{"arch": "vit", "model": "image classifier", "targets": ["tissue"], "norm": "layernorm", "norm_position": "pre", "activation": "swiglu", "bias": "all", "inner_norm": false, "patch_size": [2, 2], "positions": "learned", "steps": 13000, "batch_size": 192, "lr_schedule": "cosine", "final_lr_fraction": 0, "warmup_steps": 650}
Rows from block 4 of a small image classifier, named by matrix and row number. Rows with one number belong to one neuron. Each number is 200 + 30 x the weight over its row's rms, rounded and kept within 0 to 999. All counts start at 0.
After each neuron's rows are labels from the 100 images, of 14976, where the neuron reaches its largest size: "peak at" is the part of the image that holds the peak. Only what is clearly more common there than usual is listed. The data: stained colorectal tissue patches (NCT-CRC-HE-100K).
# gate: MLP gate (model.blocks.4.mlp.gate.weight, 672x256), inputs 128-255
# fc1: MLP up (model.blocks.4.mlp.fc1.weight, 672x256), inputs 128-255
# fc2: MLP down (model.blocks.4.mlp.fc2.weight, 256x672, transposed), outputs 128-255

gate.321,211,207,162,178,239,161,120,202,211,170,186,207,209,186,259,190,213,200,222,201,177,185,155,200,221,190,182,183,230,174,245,213,146,219,221,198,227,185,222,196,176,226,228,160,185,230,150,211,227,162,164,257,192,183,230,184,254,190,200,211,238,242,204,184,181,222,202,208,158,174,225,205,204,199,187,206,210,215,219,229,195,176,161,218,136,164,202,190,221,138,218,221,252,250,213,245,172,205,198,181,164,200,197,122,124,217,182,202,218,165,193,231,187,222,181,182,182,203,181,118,207,213,237,260,207,237,247,185
fc1.321,227,205,230,250,200,230,193,205,206,218,140,224,214,184,159,148,161,189,209,191,223,150,181,245,191,190,228,223,182,202,225,197,188,182,217,165,180,194,157,167,213,170,223,198,176,205,231,153,194,180,211,120,178,219,201,191,184,232,221,177,191,220,164,258,220,173,206,220,239,210,157,223,207,249,276,148,158,183,172,196,217,223,193,159,235,246,238,184,160,178,212,205,158,161,190,222,168,234,235,268,258,221,161,248,220,168,196,236,167,211,173,235,229,181,237,223,151,177,179,223,169,213,202,159,221,202,182,214
fc2.321,164,216,236,217,127,230,253,217,227,216,194,210,223,182,209,193,249,234,191,219,195,224,208,187,179,199,231,206,209,211,168,223,249,182,115,198,154,177,185,165,250,212,202,181,228,131,191,177,247,260,217,210,210,155,190,222,194,209,246,245,187,183,212,214,178,233,161,164,228,232,210,256,179,192,196,191,178,196,216,208,168,233,228,200,191,220,220,203,169,221,175,178,213,188,179,193,177,184,189,167,210,198,206,198,193,205,161,185,189,233,203,166,207,216,228,170,224,188,190,273,196,188,191,145,178,232,162,185
peak at: top left

gate.177,217,168,206,166,208,156,195,209,189,212,176,256,202,186,261,203,204,204,177,173,202,191,231,241,191,223,163,192,278,196,206,178,240,228,226,271,199,242,212,213,191,226,223,214,213,243,130,181,173,212,209,221,205,164,214,149,256,172,201,205,211,217,226,193,218,220,212,153,156,200,189,174,139,188,209,233,199,188,183,217,175,188,182,227,207,200,158,143,213,189,222,181,229,189,148,200,169,171,185,160,153,187,209,161,157,221,185,220,239,213,184,240,227,162,205,216,263,211,203,153,203,158,223,218,173,208,160,228
fc1.177,169,190,182,182,209,172,163,201,187,226,187,207,175,129,252,208,184,200,196,174,202,158,207,246,223,204,170,201,212,243,238,202,160,232,209,209,214,233,161,187,168,229,225,180,183,221,185,194,178,167,204,210,160,191,226,166,217,197,195,201,217,246,165,188,237,213,192,160,156,195,206,214,175,229,253,172,199,185,190,214,211,207,196,175,189,196,222,177,236,175,223,220,190,279,152,231,196,183,191,205,166,175,185,173,133,205,182,238,231,192,159,284,188,201,190,207,184,217,153,149,228,235,210,210,202,175,211,215
fc2.177,299,219,248,232,155,199,172,204,206,209,159,264,188,260,155,213,209,200,231,216,195,197,158,194,188,222,278,230,214,211,215,177,193,184,298,155,186,147,210,198,137,192,156,192,195,216,196,252,198,203,233,206,176,222,208,213,215,212,211,162,204,141,179,217,215,176,177,154,223,177,192,193,214,216,210,220,168,247,171,163,164,200,164,223,168,207,234,237,192,222,169,209,206,159,213,141,221,217,186,190,219,260,169,210,234,189,264,216,212,221,233,234,243,197,229,221,184,184,188,230,212,214,189,213,230,224,192,197
peak at: top left

gate.582,204,139,184,171,228,199,222,160,222,200,200,222,224,229,184,220,266,194,162,186,194,234,192,172,211,182,176,189,169,205,171,170,246,183,253,189,242,224,232,191,186,226,191,207,157,166,182,202,210,229,193,178,235,192,217,220,168,199,185,167,181,199,180,202,174,281,186,185,253,200,198,175,237,145,178,189,251,168,238,159,144,127,227,236,225,221,188,220,199,186,176,202,189,204,227,211,227,216,177,180,203,215,288,195,165,200,203,164,165,251,201,206,201,181,234,252,222,191,174,215,172,214,138,160,201,174,177,193
fc1.582,212,182,223,176,174,194,273,192,180,196,200,219,185,164,211,189,198,192,241,212,233,187,227,170,187,234,163,160,236,157,179,202,251,177,155,232,183,212,217,243,228,196,187,218,220,207,250,173,161,236,206,199,252,181,188,153,222,208,186,215,170,164,220,256,231,162,188,154,151,204,189,194,201,204,230,288,199,188,193,220,148,200,223,183,249,180,206,189,188,264,207,219,194,194,157,187,218,160,182,264,215,179,142,219,309,187,162,225,207,218,218,182,240,175,208,152,221,242,214,159,226,160,218,210,173,158,179,203
fc2.582,245,207,225,246,158,183,174,197,239,181,257,184,220,189,213,216,166,221,226,240,206,185,207,219,228,212,216,202,234,251,161,222,180,163,139,129,165,201,176,181,270,182,152,171,212,124,207,261,195,201,222,199,199,195,224,258,213,213,231,230,170,186,206,183,175,244,209,225,208,153,202,186,205,231,175,221,168,260,171,204,208,246,171,249,140,194,213,226,237,148,157,207,235,228,180,175,189,170,190,170,187,171,175,163,172,194,260,179,187,171,258,189,234,177,206,199,245,149,203,153,169,150,144,194,197,221,165,231
peak at: top centre

gate.122,222,184,181,154,242,177,176,203,146,216,235,231,237,239,217,197,243,211,175,210,200,248,196,169,194,238,131,218,241,196,182,163,251,221,226,220,220,205,249,202,201,243,224,219,194,234,148,220,208,209,221,234,246,185,206,165,272,198,192,229,210,233,183,174,138,247,215,141,184,217,202,165,188,161,171,264,225,214,211,203,171,170,171,238,201,171,161,192,246,142,204,160,222,204,198,157,199,201,185,158,161,170,237,157,154,196,190,213,256,215,199,190,236,214,186,199,244,211,207,200,214,172,179,212,140,167,158,208
fc1.122,219,206,198,204,223,150,236,162,249,227,197,207,184,219,188,180,189,222,208,261,194,192,152,176,254,250,207,186,265,202,220,199,240,191,181,141,199,193,174,167,159,168,194,186,163,207,212,247,198,223,214,172,173,178,204,196,209,163,156,203,188,156,273,175,160,188,190,229,155,190,228,171,206,187,205,189,228,209,177,197,207,199,225,250,191,172,180,220,188,235,184,244,232,228,216,193,232,158,182,194,175,176,226,217,209,183,170,127,161,152,211,170,182,207,252,161,229,164,252,172,268,157,216,258,256,180,254,172
fc2.122,194,206,177,239,161,241,247,198,176,201,195,188,284,189,162,181,197,219,218,219,178,218,223,150,171,221,168,242,206,181,183,203,242,186,191,223,174,191,188,196,264,202,201,216,197,194,114,209,243,266,208,224,224,182,196,245,121,166,177,217,211,191,199,211,196,231,185,237,210,233,218,183,182,215,136,199,222,173,189,234,201,246,217,207,210,222,200,209,192,243,167,213,200,237,254,194,189,197,151,214,208,197,189,181,255,221,174,184,191,198,248,199,163,186,187,161,230,198,200,180,178,226,193,151,172,161,133,228
peak at: top left

gate.573,177,187,183,180,251,211,187,201,212,177,220,156,228,230,195,201,247,211,153,214,195,214,165,217,203,177,210,229,222,249,226,184,215,227,235,179,238,206,209,180,195,169,216,195,178,189,140,208,237,204,186,197,155,191,228,234,178,207,206,170,193,180,224,145,185,229,181,224,159,195,205,192,200,175,174,156,150,171,204,209,192,169,231,185,170,201,193,175,211,174,237,191,169,182,182,249,218,189,218,108,158,208,246,225,132,171,238,180,175,207,242,244,164,159,188,233,257,162,166,209,204,196,206,235,204,223,211,201
fc1.573,192,237,220,283,178,213,220,221,226,255,217,233,222,220,171,169,134,209,212,221,186,157,192,196,185,217,222,200,236,207,213,240,200,204,191,160,164,214,150,198,223,173,214,178,232,209,193,202,193,210,219,137,174,198,176,248,186,194,204,192,210,150,207,203,193,180,202,256,208,255,188,211,175,261,230,196,155,169,190,225,251,264,199,226,197,236,224,245,196,229,204,176,150,214,190,177,156,211,206,257,204,190,194,237,263,178,210,195,210,177,244,192,214,160,201,165,173,171,213,202,205,182,251,170,207,228,177,226
fc2.573,223,211,235,240,160,195,207,209,243,157,197,199,205,155,199,194,214,213,204,220,187,205,205,204,225,192,223,195,239,210,182,251,182,174,84,143,129,213,176,158,327,213,151,181,204,120,221,169,197,239,212,191,218,152,181,236,205,211,238,266,186,132,211,249,175,211,206,203,214,146,191,189,197,214,185,206,181,216,203,186,179,239,203,205,158,203,240,242,166,209,162,249,233,215,189,216,197,161,213,186,214,184,197,186,197,205,209,170,156,221,234,182,220,196,188,203,224,153,194,213,191,172,166,152,195,239,206,171
peak at: top centre

gate.305,195,184,170,130,208,181,177,187,173,163,225,153,203,197,219,220,232,201,192,195,197,242,205,143,209,232,158,186,204,199,187,189,200,225,193,229,245,211,255,230,192,219,198,225,208,231,162,216,219,195,182,266,218,226,211,172,221,190,173,209,219,212,217,149,179,228,189,178,160,186,234,196,196,154,153,234,283,221,225,215,162,145,191,213,162,141,183,191,244,208,195,236,245,247,233,201,241,179,185,120,144,214,233,173,178,223,182,185,222,201,215,188,134,255,184,181,230,232,209,174,220,198,188,257,209,195,222,176
fc1.305,174,231,182,181,198,173,138,178,221,172,214,197,185,171,230,193,182,204,218,222,183,204,201,227,240,173,210,198,249,187,176,253,150,186,228,170,218,185,205,205,143,189,197,186,190,181,107,204,237,170,168,256,171,165,189,212,196,198,214,206,207,216,205,153,171,267,193,216,169,175,236,184,205,216,175,185,209,197,193,221,211,208,196,205,108,203,217,206,218,172,197,204,220,237,186,247,178,195,176,120,174,184,223,156,151,231,181,184,188,191,191,227,188,186,175,166,228,178,182,148,177,225,223,210,224,265,207,187
fc2.305,218,191,140,179,275,171,153,200,166,196,211,184,194,233,192,218,167,171,210,185,201,183,186,205,194,198,173,204,179,182,232,171,163,217,301,215,261,212,227,240,146,194,213,216,190,293,183,221,179,141,180,210,189,247,215,176,202,187,152,149,209,226,192,179,213,181,218,227,176,191,192,173,210,202,194,209,221,192,185,205,233,159,177,205,209,178,175,185,239,182,216,215,179,209,229,212,225,226,194,226,190,203,186,199,217,198,242,209,224,163,197,227,190,184,183,218,180,221,209,148,208,215,209,261,223,162,241,235
peak at: top left

gate.439,233,153,199,180,218,153,177,211,164,207,199,222,235,179,266,193,210,215,166,198,163,197,225,228,171,205,168,221,249,187,209,136,207,199,226,247,200,200,242,188,185,236,246,219,186,221,143,216,191,210,174,183,217,177,216,154,259,167,184,241,271,207,211,172,191,249,226,207,183,221,170,173,181,176,196,237,200,211,172,241,180,192,223,218,183,153,134,134,214,157,190,155,231,198,137,181,193,223,203,136,158,133,215,146,132,198,205,215,253,200,208,195,227,188,197,226,221,193,223,183,228,175,226,233,140,180,196,212
fc1.439,221,221,269,211,194,210,245,253,230,194,205,185,214,246,201,173,161,158,187,212,199,228,250,209,168,214,239,197,180,200,165,191,236,225,168,187,212,240,191,179,237,203,193,212,258,167,240,209,173,266,217,188,210,215,230,244,160,187,216,218,189,195,190,229,227,185,230,243,252,114,202,168,182,198,150,144,177,229,222,131,165,191,188,214,213,175,169,202,195,226,182,197,222,178,198,201,215,219,216,177,204,204,233,177,205,176,260,193,179,228,239,160,184,222,197,194,228,188,247,201,209,184,203,197,125,243,172,212
fc2.439,206,182,175,172,223,146,211,215,191,182,237,159,167,173,246,249,212,206,226,206,187,155,196,224,175,198,156,177,156,216,206,193,242,219,181,190,198,253,224,258,205,167,213,258,226,185,246,207,203,206,247,188,257,258,265,166,207,204,196,191,151,238,170,190,154,209,213,212,186,153,198,207,222,150,193,254,182,207,141,227,212,135,206,194,221,150,169,182,236,150,213,189,215,226,228,183,221,184,200,216,203,140,150,182,164,207,247,191,213,120,198,143,256,230,179,230,222,226,236,186,230,131,173,225,165,167,235,224
peak at: top left

gate.553,232,176,201,228,221,165,214,226,173,187,215,172,276,181,197,146,185,183,151,211,159,207,215,187,129,214,182,237,211,196,170,156,227,207,180,230,220,232,225,168,200,226,236,232,219,215,134,195,192,276,208,202,209,188,209,191,190,159,213,241,266,212,193,182,211,243,257,223,221,209,183,207,157,179,198,217,203,211,202,230,190,210,217,187,215,161,169,160,195,177,200,141,222,227,170,168,171,237,222,160,187,157,246,164,157,181,212,241,234,232,228,214,188,221,180,221,218,171,233,226,210,207,225,185,106,162,129,240
fc1.553,156,193,199,271,209,159,202,203,258,155,174,209,216,226,232,162,207,210,215,222,213,216,168,191,229,202,259,133,247,140,234,233,259,176,185,130,174,166,158,196,228,185,223,183,194,215,193,214,194,194,162,188,193,241,150,202,226,208,203,195,188,175,194,234,156,178,197,228,220,256,225,221,233,204,240,220,220,197,157,189,235,225,244,231,173,199,212,249,160,170,191,214,206,173,218,169,201,237,193,189,222,186,244,234,211,159,160,138,205,196,201,152,230,174,211,178,181,202,218,206,258,201,158,215,167,195,218,213
fc2.553,234,198,196,215,191,232,159,155,214,244,221,225,183,207,183,211,177,171,210,196,218,186,145,201,252,250,231,230,206,178,257,191,206,184,285,190,194,157,204,181,142,170,219,204,158,211,244,216,201,146,175,182,195,206,206,177,192,200,206,158,206,142,262,181,231,193,179,207,149,186,191,231,284,182,225,245,198,217,206,198,195,173,227,208,207,195,222,234,180,216,234,206,194,223,186,187,194,237,205,246,232,248,167,210,244,187,196,227,227,208,201,229,199,226,174,185,143,212,183,209,208,207,201,210,232,198,248,125
peak at: bottom right