A small image classifier, trained from scratch.
Model: arch vit, norm layernorm, activation swiglu, patch size [2, 2], layers 8, width 256.
Training: adamw at rate 0.0019, 13000 steps, batches of 192, held-out accuracy 96%.
Data: trained on stained colorectal tissue patches (NCT-CRC-HE-100K), 90422 training examples, 27.6 epochs.
Rows from block 3 of a small image classifier, named by matrix and row number. Rows with one number belong to one neuron. Each number is 128 + 24 x the weight over its row's rms, rounded and kept within 0 to 255. All counts start at 0. Numbers have three digits each. After the name is the row's rms in percent of the matrix's.
After each neuron's rows are labels from the 100 images, of 14976, where the neuron reaches its largest size: "colour at peak" is the nearest of a few named colours to the mean colour under the peak. Only what is clearly more common there than usual is listed. The data: stained colorectal tissue patches (NCT-CRC-HE-100K).
# gate: MLP gate (model.blocks.3.mlp.gate.weight, 672x256), inputs 128-255
# fc1: MLP up (model.blocks.3.mlp.fc1.weight, 672x256), inputs 128-255
# fc2: MLP down (model.blocks.3.mlp.fc2.weight, 256x672, transposed), outputs 128-255

gate.580 087:131098115162116142128151085118164111165135113085140166093121110113123108100129102180140137118107123165126123110134121136122116122133162171103121153159157161117131136099108117140121162135118103091121136120119137120138096124115129118134116167148147143145111108105098139142098094118122157097128124172111091121147146138121132167182121123134092151071133134150137151169133152148091135125132
fc1.580 101:150086117132141102148127154116103142137138106105103140166106134080105079131122098103083126155097152167113144146140123121147143124151099123120098110146136125148114157052132168102133167167157167147128152116155131099125144155170139147096102165101108143089154080113094132103111145134118113161113163148155155130117114119070140161172118115163151094148130109104129121162128114116146130121133
fc2.580 110:139161125134146138115138107097130123139152116136134116094107098144146153138173132139129085108144124098141091154117140130120111149140136123143140141098146126115125077149142106134125137129174103137116106151067084122098103087093150113102123153130147163124068119113157135146158103144135128133144090136119147114118162145147099136154122144091173145082122145130134088145120159149106099165117
colour at peak: grey

gate.23 089:124118128124185140141103066072120132123142146109135096118116182117180129133188101120143132134123126157137143108134144159136165132154099136098150089123157135131146098120116154123116124126126112166152167140102108103089123098116116109180155137130132115103168139106119160075160120106103116128156086116116112137145132084097115137139179153150126125135117130170121106122144129111156121108136
fc1.23 144:127136124112116178126117131114127098112110121155105109124101125156102158132111152144099140122118100085141119163120177119140124093102109084131141148112089092097131134147120133122125112143123109133105121109141080102147134112142106118143164108112140151110111159168133125117173124100119090137101129140113154161131143106138163120076175135143111102126170124094102133073157143126133143130141
fc2.23 137:112154115103118134185129147117167106128162127114122120109086061078113091114109093127116102110114159131132127144165132159115126153129150145093120156177134144113089167122114096114097143139184109097141142126136116180154105114117126136098112140143114173114155110101122107147139075132135127133090164106147144105134118114134122163161098134125112137126115139127136145162115154089096129091113
colour at peak: white

gate.387 108:137091125145118108144129112119148122171123158109146147115123097155147102106157101140148112094115180128131131097163150116140142151147140125089126121194122127160074154116134109129177148163127128123180154109159154128124120104111181151142133148109138137161148103114128144094135111148145127112082161131096136092143067108112114137168116113141122111127132159154170131142111143114053116059153
fc1.387 081:141154145147157137140121116136091164114155129094150123093111133098132145134111146146133127159112146119122117133089092126125143165110113136124148135135163139082151052130166094108070143134090129096121173114112095128125120140179072125124145083171159104104109157107130100131122094130106144084143118129125128130133150093107102158092159147107155164149138109141114158144113131138182123153142
fc2.387 088:122094133099115127100077115119140138110154128117164149125099159144081075140177079139162173156121155188157150125128140114098116105140077152119127093140162151112101149104144117129119142120140101131152113093101191132173137113133138136126168135094113123145142114128135142135117141133165167093138114109123097151138145118138105143159166106149118153158103124157120123175098157146181144133105
colour at peak: grey

gate.426 074:143120146136118109084134145157109139121162154133120139127142164157137117126141121198141124112153135134139116106119120151081084127169145138139148132114146182125154092101148174192091133160123085100148121142123128127137095148149157143100077165102147126146120159131128157117155074119123149100153134113106142099181121119129132149150135080136191165136110115152129083120150120128135139096098
fc1.426 106:143141093126135100136145104117153105146142090136162139128168120122111080126122120127092159088104123153113126115143150113156168114115134129104118142136118150164146155117123153121151125116105123092145139124156134141168139122119141143149097100156091092129120068085133150087078143161139152103145167154101096135126104101145134127130089181099108149112123149135149207161128062133121128118131
fc2.426 108:161091139119164118130105123103113123149120107136105153133100145091103159155112107129144123109099129125140133159143138127114097149174095145166116101115119093125166132121091089093077122150172129176128141163126116091098157134131117142079120151103109147123138126097101146126167128135082132153170098120146139120093174117113144146100115119157148090145147114117129052098108133143175117152151
colour at peak: grey

gate.262 112:160102134160124097137141114126135124191112138091113144097124109133141127096149117162154122108100160134108134117169132110152151161134141150053133101191144141131096133119143099146172166139128097131178161122148159118108103118116149129139127151112155140149132108117123121106121078153152113103088170125101120105173106091107131142165131131123135126133137146139140132170111153113072111085150
fc1.262 066:082122141094123142084125157136164146124109140150169175116141105146109129147113109118163140165144122108126104167094106137140114157132125143108157129124142097160112109124137147152115151126190116119122129141102127155114138130084143117056147170122113129127092146117150109117187111110125137131073093153131131168155106124081106120145138114173125120127119161113105044123099110120097157101127
fc2.262 058:130128117132177194161141147075135110103139090121170152101093128097180131082116120144124095138133134133110113127143128129110145082110118143161128085136151109129081125126121133078128098120149115152100140123124096118119118145061120105150167123157137123094147139085122109126134111090120126150114102158143116156146153145073178094108141161179111101146136118132094110152124129115133128118146
colour at peak: brown

gate.615 095:160109132145110086141154114118148123173095124118118141098133094144151154109150098162153113101120150137094125145146139112128130137168145149097139116173146131124086118119134095150168173149131104141142155108128128106105066113102155142142136185105142133154127102092123119132126075145126103097097153145080122103152125093115144163182126106136123133115131145104147127167133140124071124113144
fc1.615 083:090119129128154123119130155119109163151156126117137080123092104158142097141125166084136088127140131105125144115125131142145143118142111100136072145123074106156096139134151142129155120113176150139114120113145121133149164122130152165063154088131131167117141134141189098158165185115091130129125144140144189105124150153127096115097131085101141101090121121126147127166133169127116162144114
fc2.615 077:100121075098120158133098076145136080126085143150138098146130112145079081142141086140102115153158144137147129139139148172108145159157114158131146136152139141137111144119127142129131113151110119116132128130098127132156141134131176170154117128134128145120167125158143157131108153114171138123092202089158121143127105125137100143127140136131067132087110083142105099098125133122123113106117
colour at peak: grey

gate.561 089:136124151149170107125134121060096163169161110089175150109100117119123119119104144122130091134103168145144129126112124093148184130115122168127099095162126130155122101098160140149146184113106144105108182112127144103084126111133106116123142125123106106134150111079151087117116088154096103121148156177130136132126120123099126161159166137130138150136128118155112156174145138132122168139126
fc1.561 115:112137185149084139131140175177125140130082128168093142131187112175124149126126130129157144104168113088120099112173126110105103120128138068140159140151118111110108162190089137150149105124152137122142096146164120124159119139124143117126133127076143161163094163164139114150128127128120148096114122097073143144176118115141122111087133114134131142151150177073130102097125135112111128087112
fc2.561 125:070175145143159096121119167103147158114130163113131126134118077130174116145121123058164092117137135108127156142152112127125167144087143136108138124146095142116094103158181102119163154142136136092126130111112133155099097116110122173136160112151143110158100126103140110134143149133115123118102124113108115123170095104139099115130109135078109135143096154155163121160127149131089145101106
colour at peak: white

gate.554 090:116111144100157111128104076114115125151109158125160124127137129174118112132173099143145125120114140136147151124158157116134152141164107144105122112170138155145100138122139120150164152171123116137175157102099124119109105099109176137141185146082112122162124132135118140118138118161102129117136130121084110108156090069140111153156156123141128153100111160147133114149134139138109146089128
fc1.554 114:104133135100135111088116118143099126096144133166132106149146141174126157169174145126157104103176102118120132126119136112095106118148118110146132169098112150131175119160118157124137114136119114135131109133114122131121113115121152151123127143111097096199091116141155139160111145174103158133167111108090116137109120114177100088113146095062133156108114145119149082113146121159149177160099
fc2.554 114:126135158177091145129147152197119131134102125126101131126134148121126119116146171155160136128159127110074105077122081100146113142096132120114138121125137118092103115143130147151136121093159105124109109104140130080177105166183141105145151159102179131152127172175146121147121113121109078114122122108161150114109135120121123116120138129108159140148083118114119158116125103098129156119125
colour at peak: white

gate.460 082:182112108139083113113146086129149107139089109123140155127129134148110144119162117170170161101099111139099140089128167117105108093133162164115142144152137171109114135120132097128158142112112105140131130106119130105151073103109127118188126156132131091171106085124088138133090105163139135090151128134079119159127130121143139143143119126125096150139124151109156143146158115160091083143126
fc1.460 091:156097097135108135126140118105173104125101096142125162113122151105085117135132120159144148114122126123088129123117163148108106097165148151139103156118133147135138156116128148150137128119136136090095119135127130146167115129131151136138066138134116114140109098129086149142105150137139156146151144160134117155082150150133157154131096106116103151122113109109152137141163075149077124154111
fc2.460 104:098113085095164132134100120129130110075117132127137131139140112112098089150105091080123111152096132136127147162136148148091169142117094151153117129126076113157112160104121105077119171159107133063134148137133123185133154137109136200091128106147078113111141100124115137109129140136151164135120161117129124129117100117122129147112106150156096128127125102131116124148150123151156123134120
colour at peak: grey

gate.403 117:137093132134138096141139120124139133199122132102119137093140108143159113085159108153139107114112162135100123119154135096146142150145146136062131112200139128130087122116152111144159153139119110131173163122129154124101103116111153139134135162114148149138141109104129136122139076142124111104102177130094113105178115088103136160166149120132134126140149143127147140163130147121060118082149
fc1.403 057:127149108122119159143143126164110106114172127143146124120134082105167117131135130144146128109107098128134123146092152165165104121108139112103131138140113141101077150141084086093121093084161108150149139118161135116161144139136083088144114099135156126128149139134143115124128134142129139093094113111095109144163122114130142070116136154111137108149180167097121114143094170138155118143145
fc2.403 058:093152091112123139127110155176126125126116100146115157094156105138103132147089106118106149143124125081145106131133100086155167193116118107108137135123107092090102111133102154128134160112120145106144113186117145153124147144110109106178115136162146152114144139133140086138088152104152126154092184087129138140154116142096088078127126168182095122118138131151109203128127096113109130116108
colour at peak: brown

gate.539 109:147088136166149095134128117110125129187124135088105134098127104132140121103141116161130105121113151128104113130150125095129148153145138140071110130174134115128104128112151108141150163138138110143179180120137140116095096121111148139122129159125140149139133111117123137110139067136137107124112178154112131082160107090097133165144112098117133138129135142123161128151137144102070122092151
fc1.539 068:161131137101103102157138164171138115109116143140143139133169161140144134137130122128124152118097144099120109101103160135151139130147128126111172123144197152112102138131104124131157101147116135082141092119120083142111124103112131143190129172091135132150134104115128134163062171161113107097155078072111103139105107162155118070136170151111137160157111165141125170131087112161113096117125
fc2.539 069:185145150102099113160106136128139151133141148142132125128133152118112140122135128143185139099120124145128107132115118131147111102089149117128132151117104087129074134149186111116150102094133130144105102082085093103136112138134094114086144119067102122159115133154102097159147125138126071144157101128146105126120140127100109142091150131118208114147122146093088134067120132159136135130113
colour at peak: white

gate.501 089:175137137121135110109140146139145157112120147116139145114128094124136132132108117134121139136122180123116106145119121119090158166138119129123117120141162153109079123086181119171113186155133140091132157116120153144121125147142139120112091169130147149127122106126127115103113065151140066076114173131131137110147113125108107178184125073137167142147126120137139143162120173119103093110111
fc1.501 115:177133104112149079095159118115129152156129108150165133124158133126116144119145118127142113110107110124157104107110122126124138165126154164113146119106121136147139108127155174135143147149115124107154128116113085129111118101122161159129102196126116085136093101115114148131127142161110117154160141105115117166109106139133094148165114179141141181089094122157113156147140061149120121134136
fc2.501 113:152153136145145134136141128106123114144134103121142159126123103140123152108086136141142140144132148132115112136153137094160108093122120090123071124159168111140106145162135125137195129095149163098111148184130164136117139143091127077095107095140123127157093103119120101117077128140128153126160147195098121102134127117126170072116114135098158124126149140071144158130074127114085121142144
colour at peak: white

gate.335 084:159079133126124107127148109139157108176127123113140159114155118138124123096171128154156139109056161139137122098136123123171116125132159106119160095176147131153126140089150142137129109126127106123169132092149124064119113108132175133151138154096132119123130073088098122111143110160110140098128143153069145103162103113108138147143133107147126155097148164133144150153137127138112101092151
fc1.335 076:157108098159122106158127124141128119141155108112113115136128133118113104112198127114142119072091161110158151091118125097140114127125085121123120129155111119126073144109141139105148156124161146177106121081125112111115106131128135157125141127118172170108112092162126118148115132174130118109117149137103147107104129138148119149180159122160128123113123110090110159167159144134160112134101
fc2.335 076:101109111123101141098135132145106148122128131129144130121103129155097114118151157145125156158115131101127113126117128147102102116153116140216120138129125117128130124112102159119110123137133125142080083112136123167117130114122125117137125101145126152097107077122161146140141172104156153129119103163111154164126165164129123164164119078144114099108139110128106123180125159181121101153113
colour at peak: grey

gate.447 087:154138109143154112115095173121142137117131141091125169105136084128116113167099152096120121129092174133122091129094127098106126141141111091115131133140153112111113137102135139159105136144158126089131169128157130157149167131112123151113120128157129148109139084112146121096137068125093156100115126146124159134144135107081144144150090096127130147125127114114144184145129126113130103128102
fc1.447 119:109164146143108142132119127155138127097115112146083119123139087142142156137128141118127135120164098117101127140121131155095120093151131103158122176120153112118109127190127142141151138153083134085087123125133093143139134149130116127137146083140158155124058162166174127157136124113123151133114085147115126157148180124149157135095143128154094118118166105076104151093144150121111154153113
fc2.447 127:076119163148130111156119172140143159130161141092132106112117126145135074153108150091151115105121134099146115124136116080141122156072148139150122155134069113093099120135155102096103141123127127093132089130162130125150141115154091169088168098141124148152123127137139083151118130139095129107146151114103136094176146139132094107123106164090143146147101144127173142153142145140159165110114
colour at peak: white

gate.520 091:110119141131119119096127117055140104133122127135128140119104110134160161155117139115157133105165108140137139137155178149096118103165129117141095118119111130174111137155122115175159118117117122140115123138149127113141135120085142114123121122131117150145088066104116117127117110154133138123142121191070141101118146122129136144172112115112140095090156144113128115134125122154060163135110
fc1.520 137:084119130108130143152111086097155112094135146148113117113099140111153137158140098100126077122174125111121142133151141177072114117159152135174093131098129129161140108152108110138102113110112133141102098155115134122128154143116162145102119139144124178137110147133136138161150099106152150134133101110161137074109148156124121152148106143126154089120134087161130087118133103122066131140084
fc2.520 140:160161127109120127132109142138133139138145091085108108153139114129098112138136153118155178137112123120122122151073132077161143085061116108140155138136117118135128120134137118097149142090114149099107116139106141132123140147139114106142107094131146155144103101115116123164078184132140111146155139140126099141098138149126165099081137140124110116168123160083156143104153151147125082163120
colour at peak: grey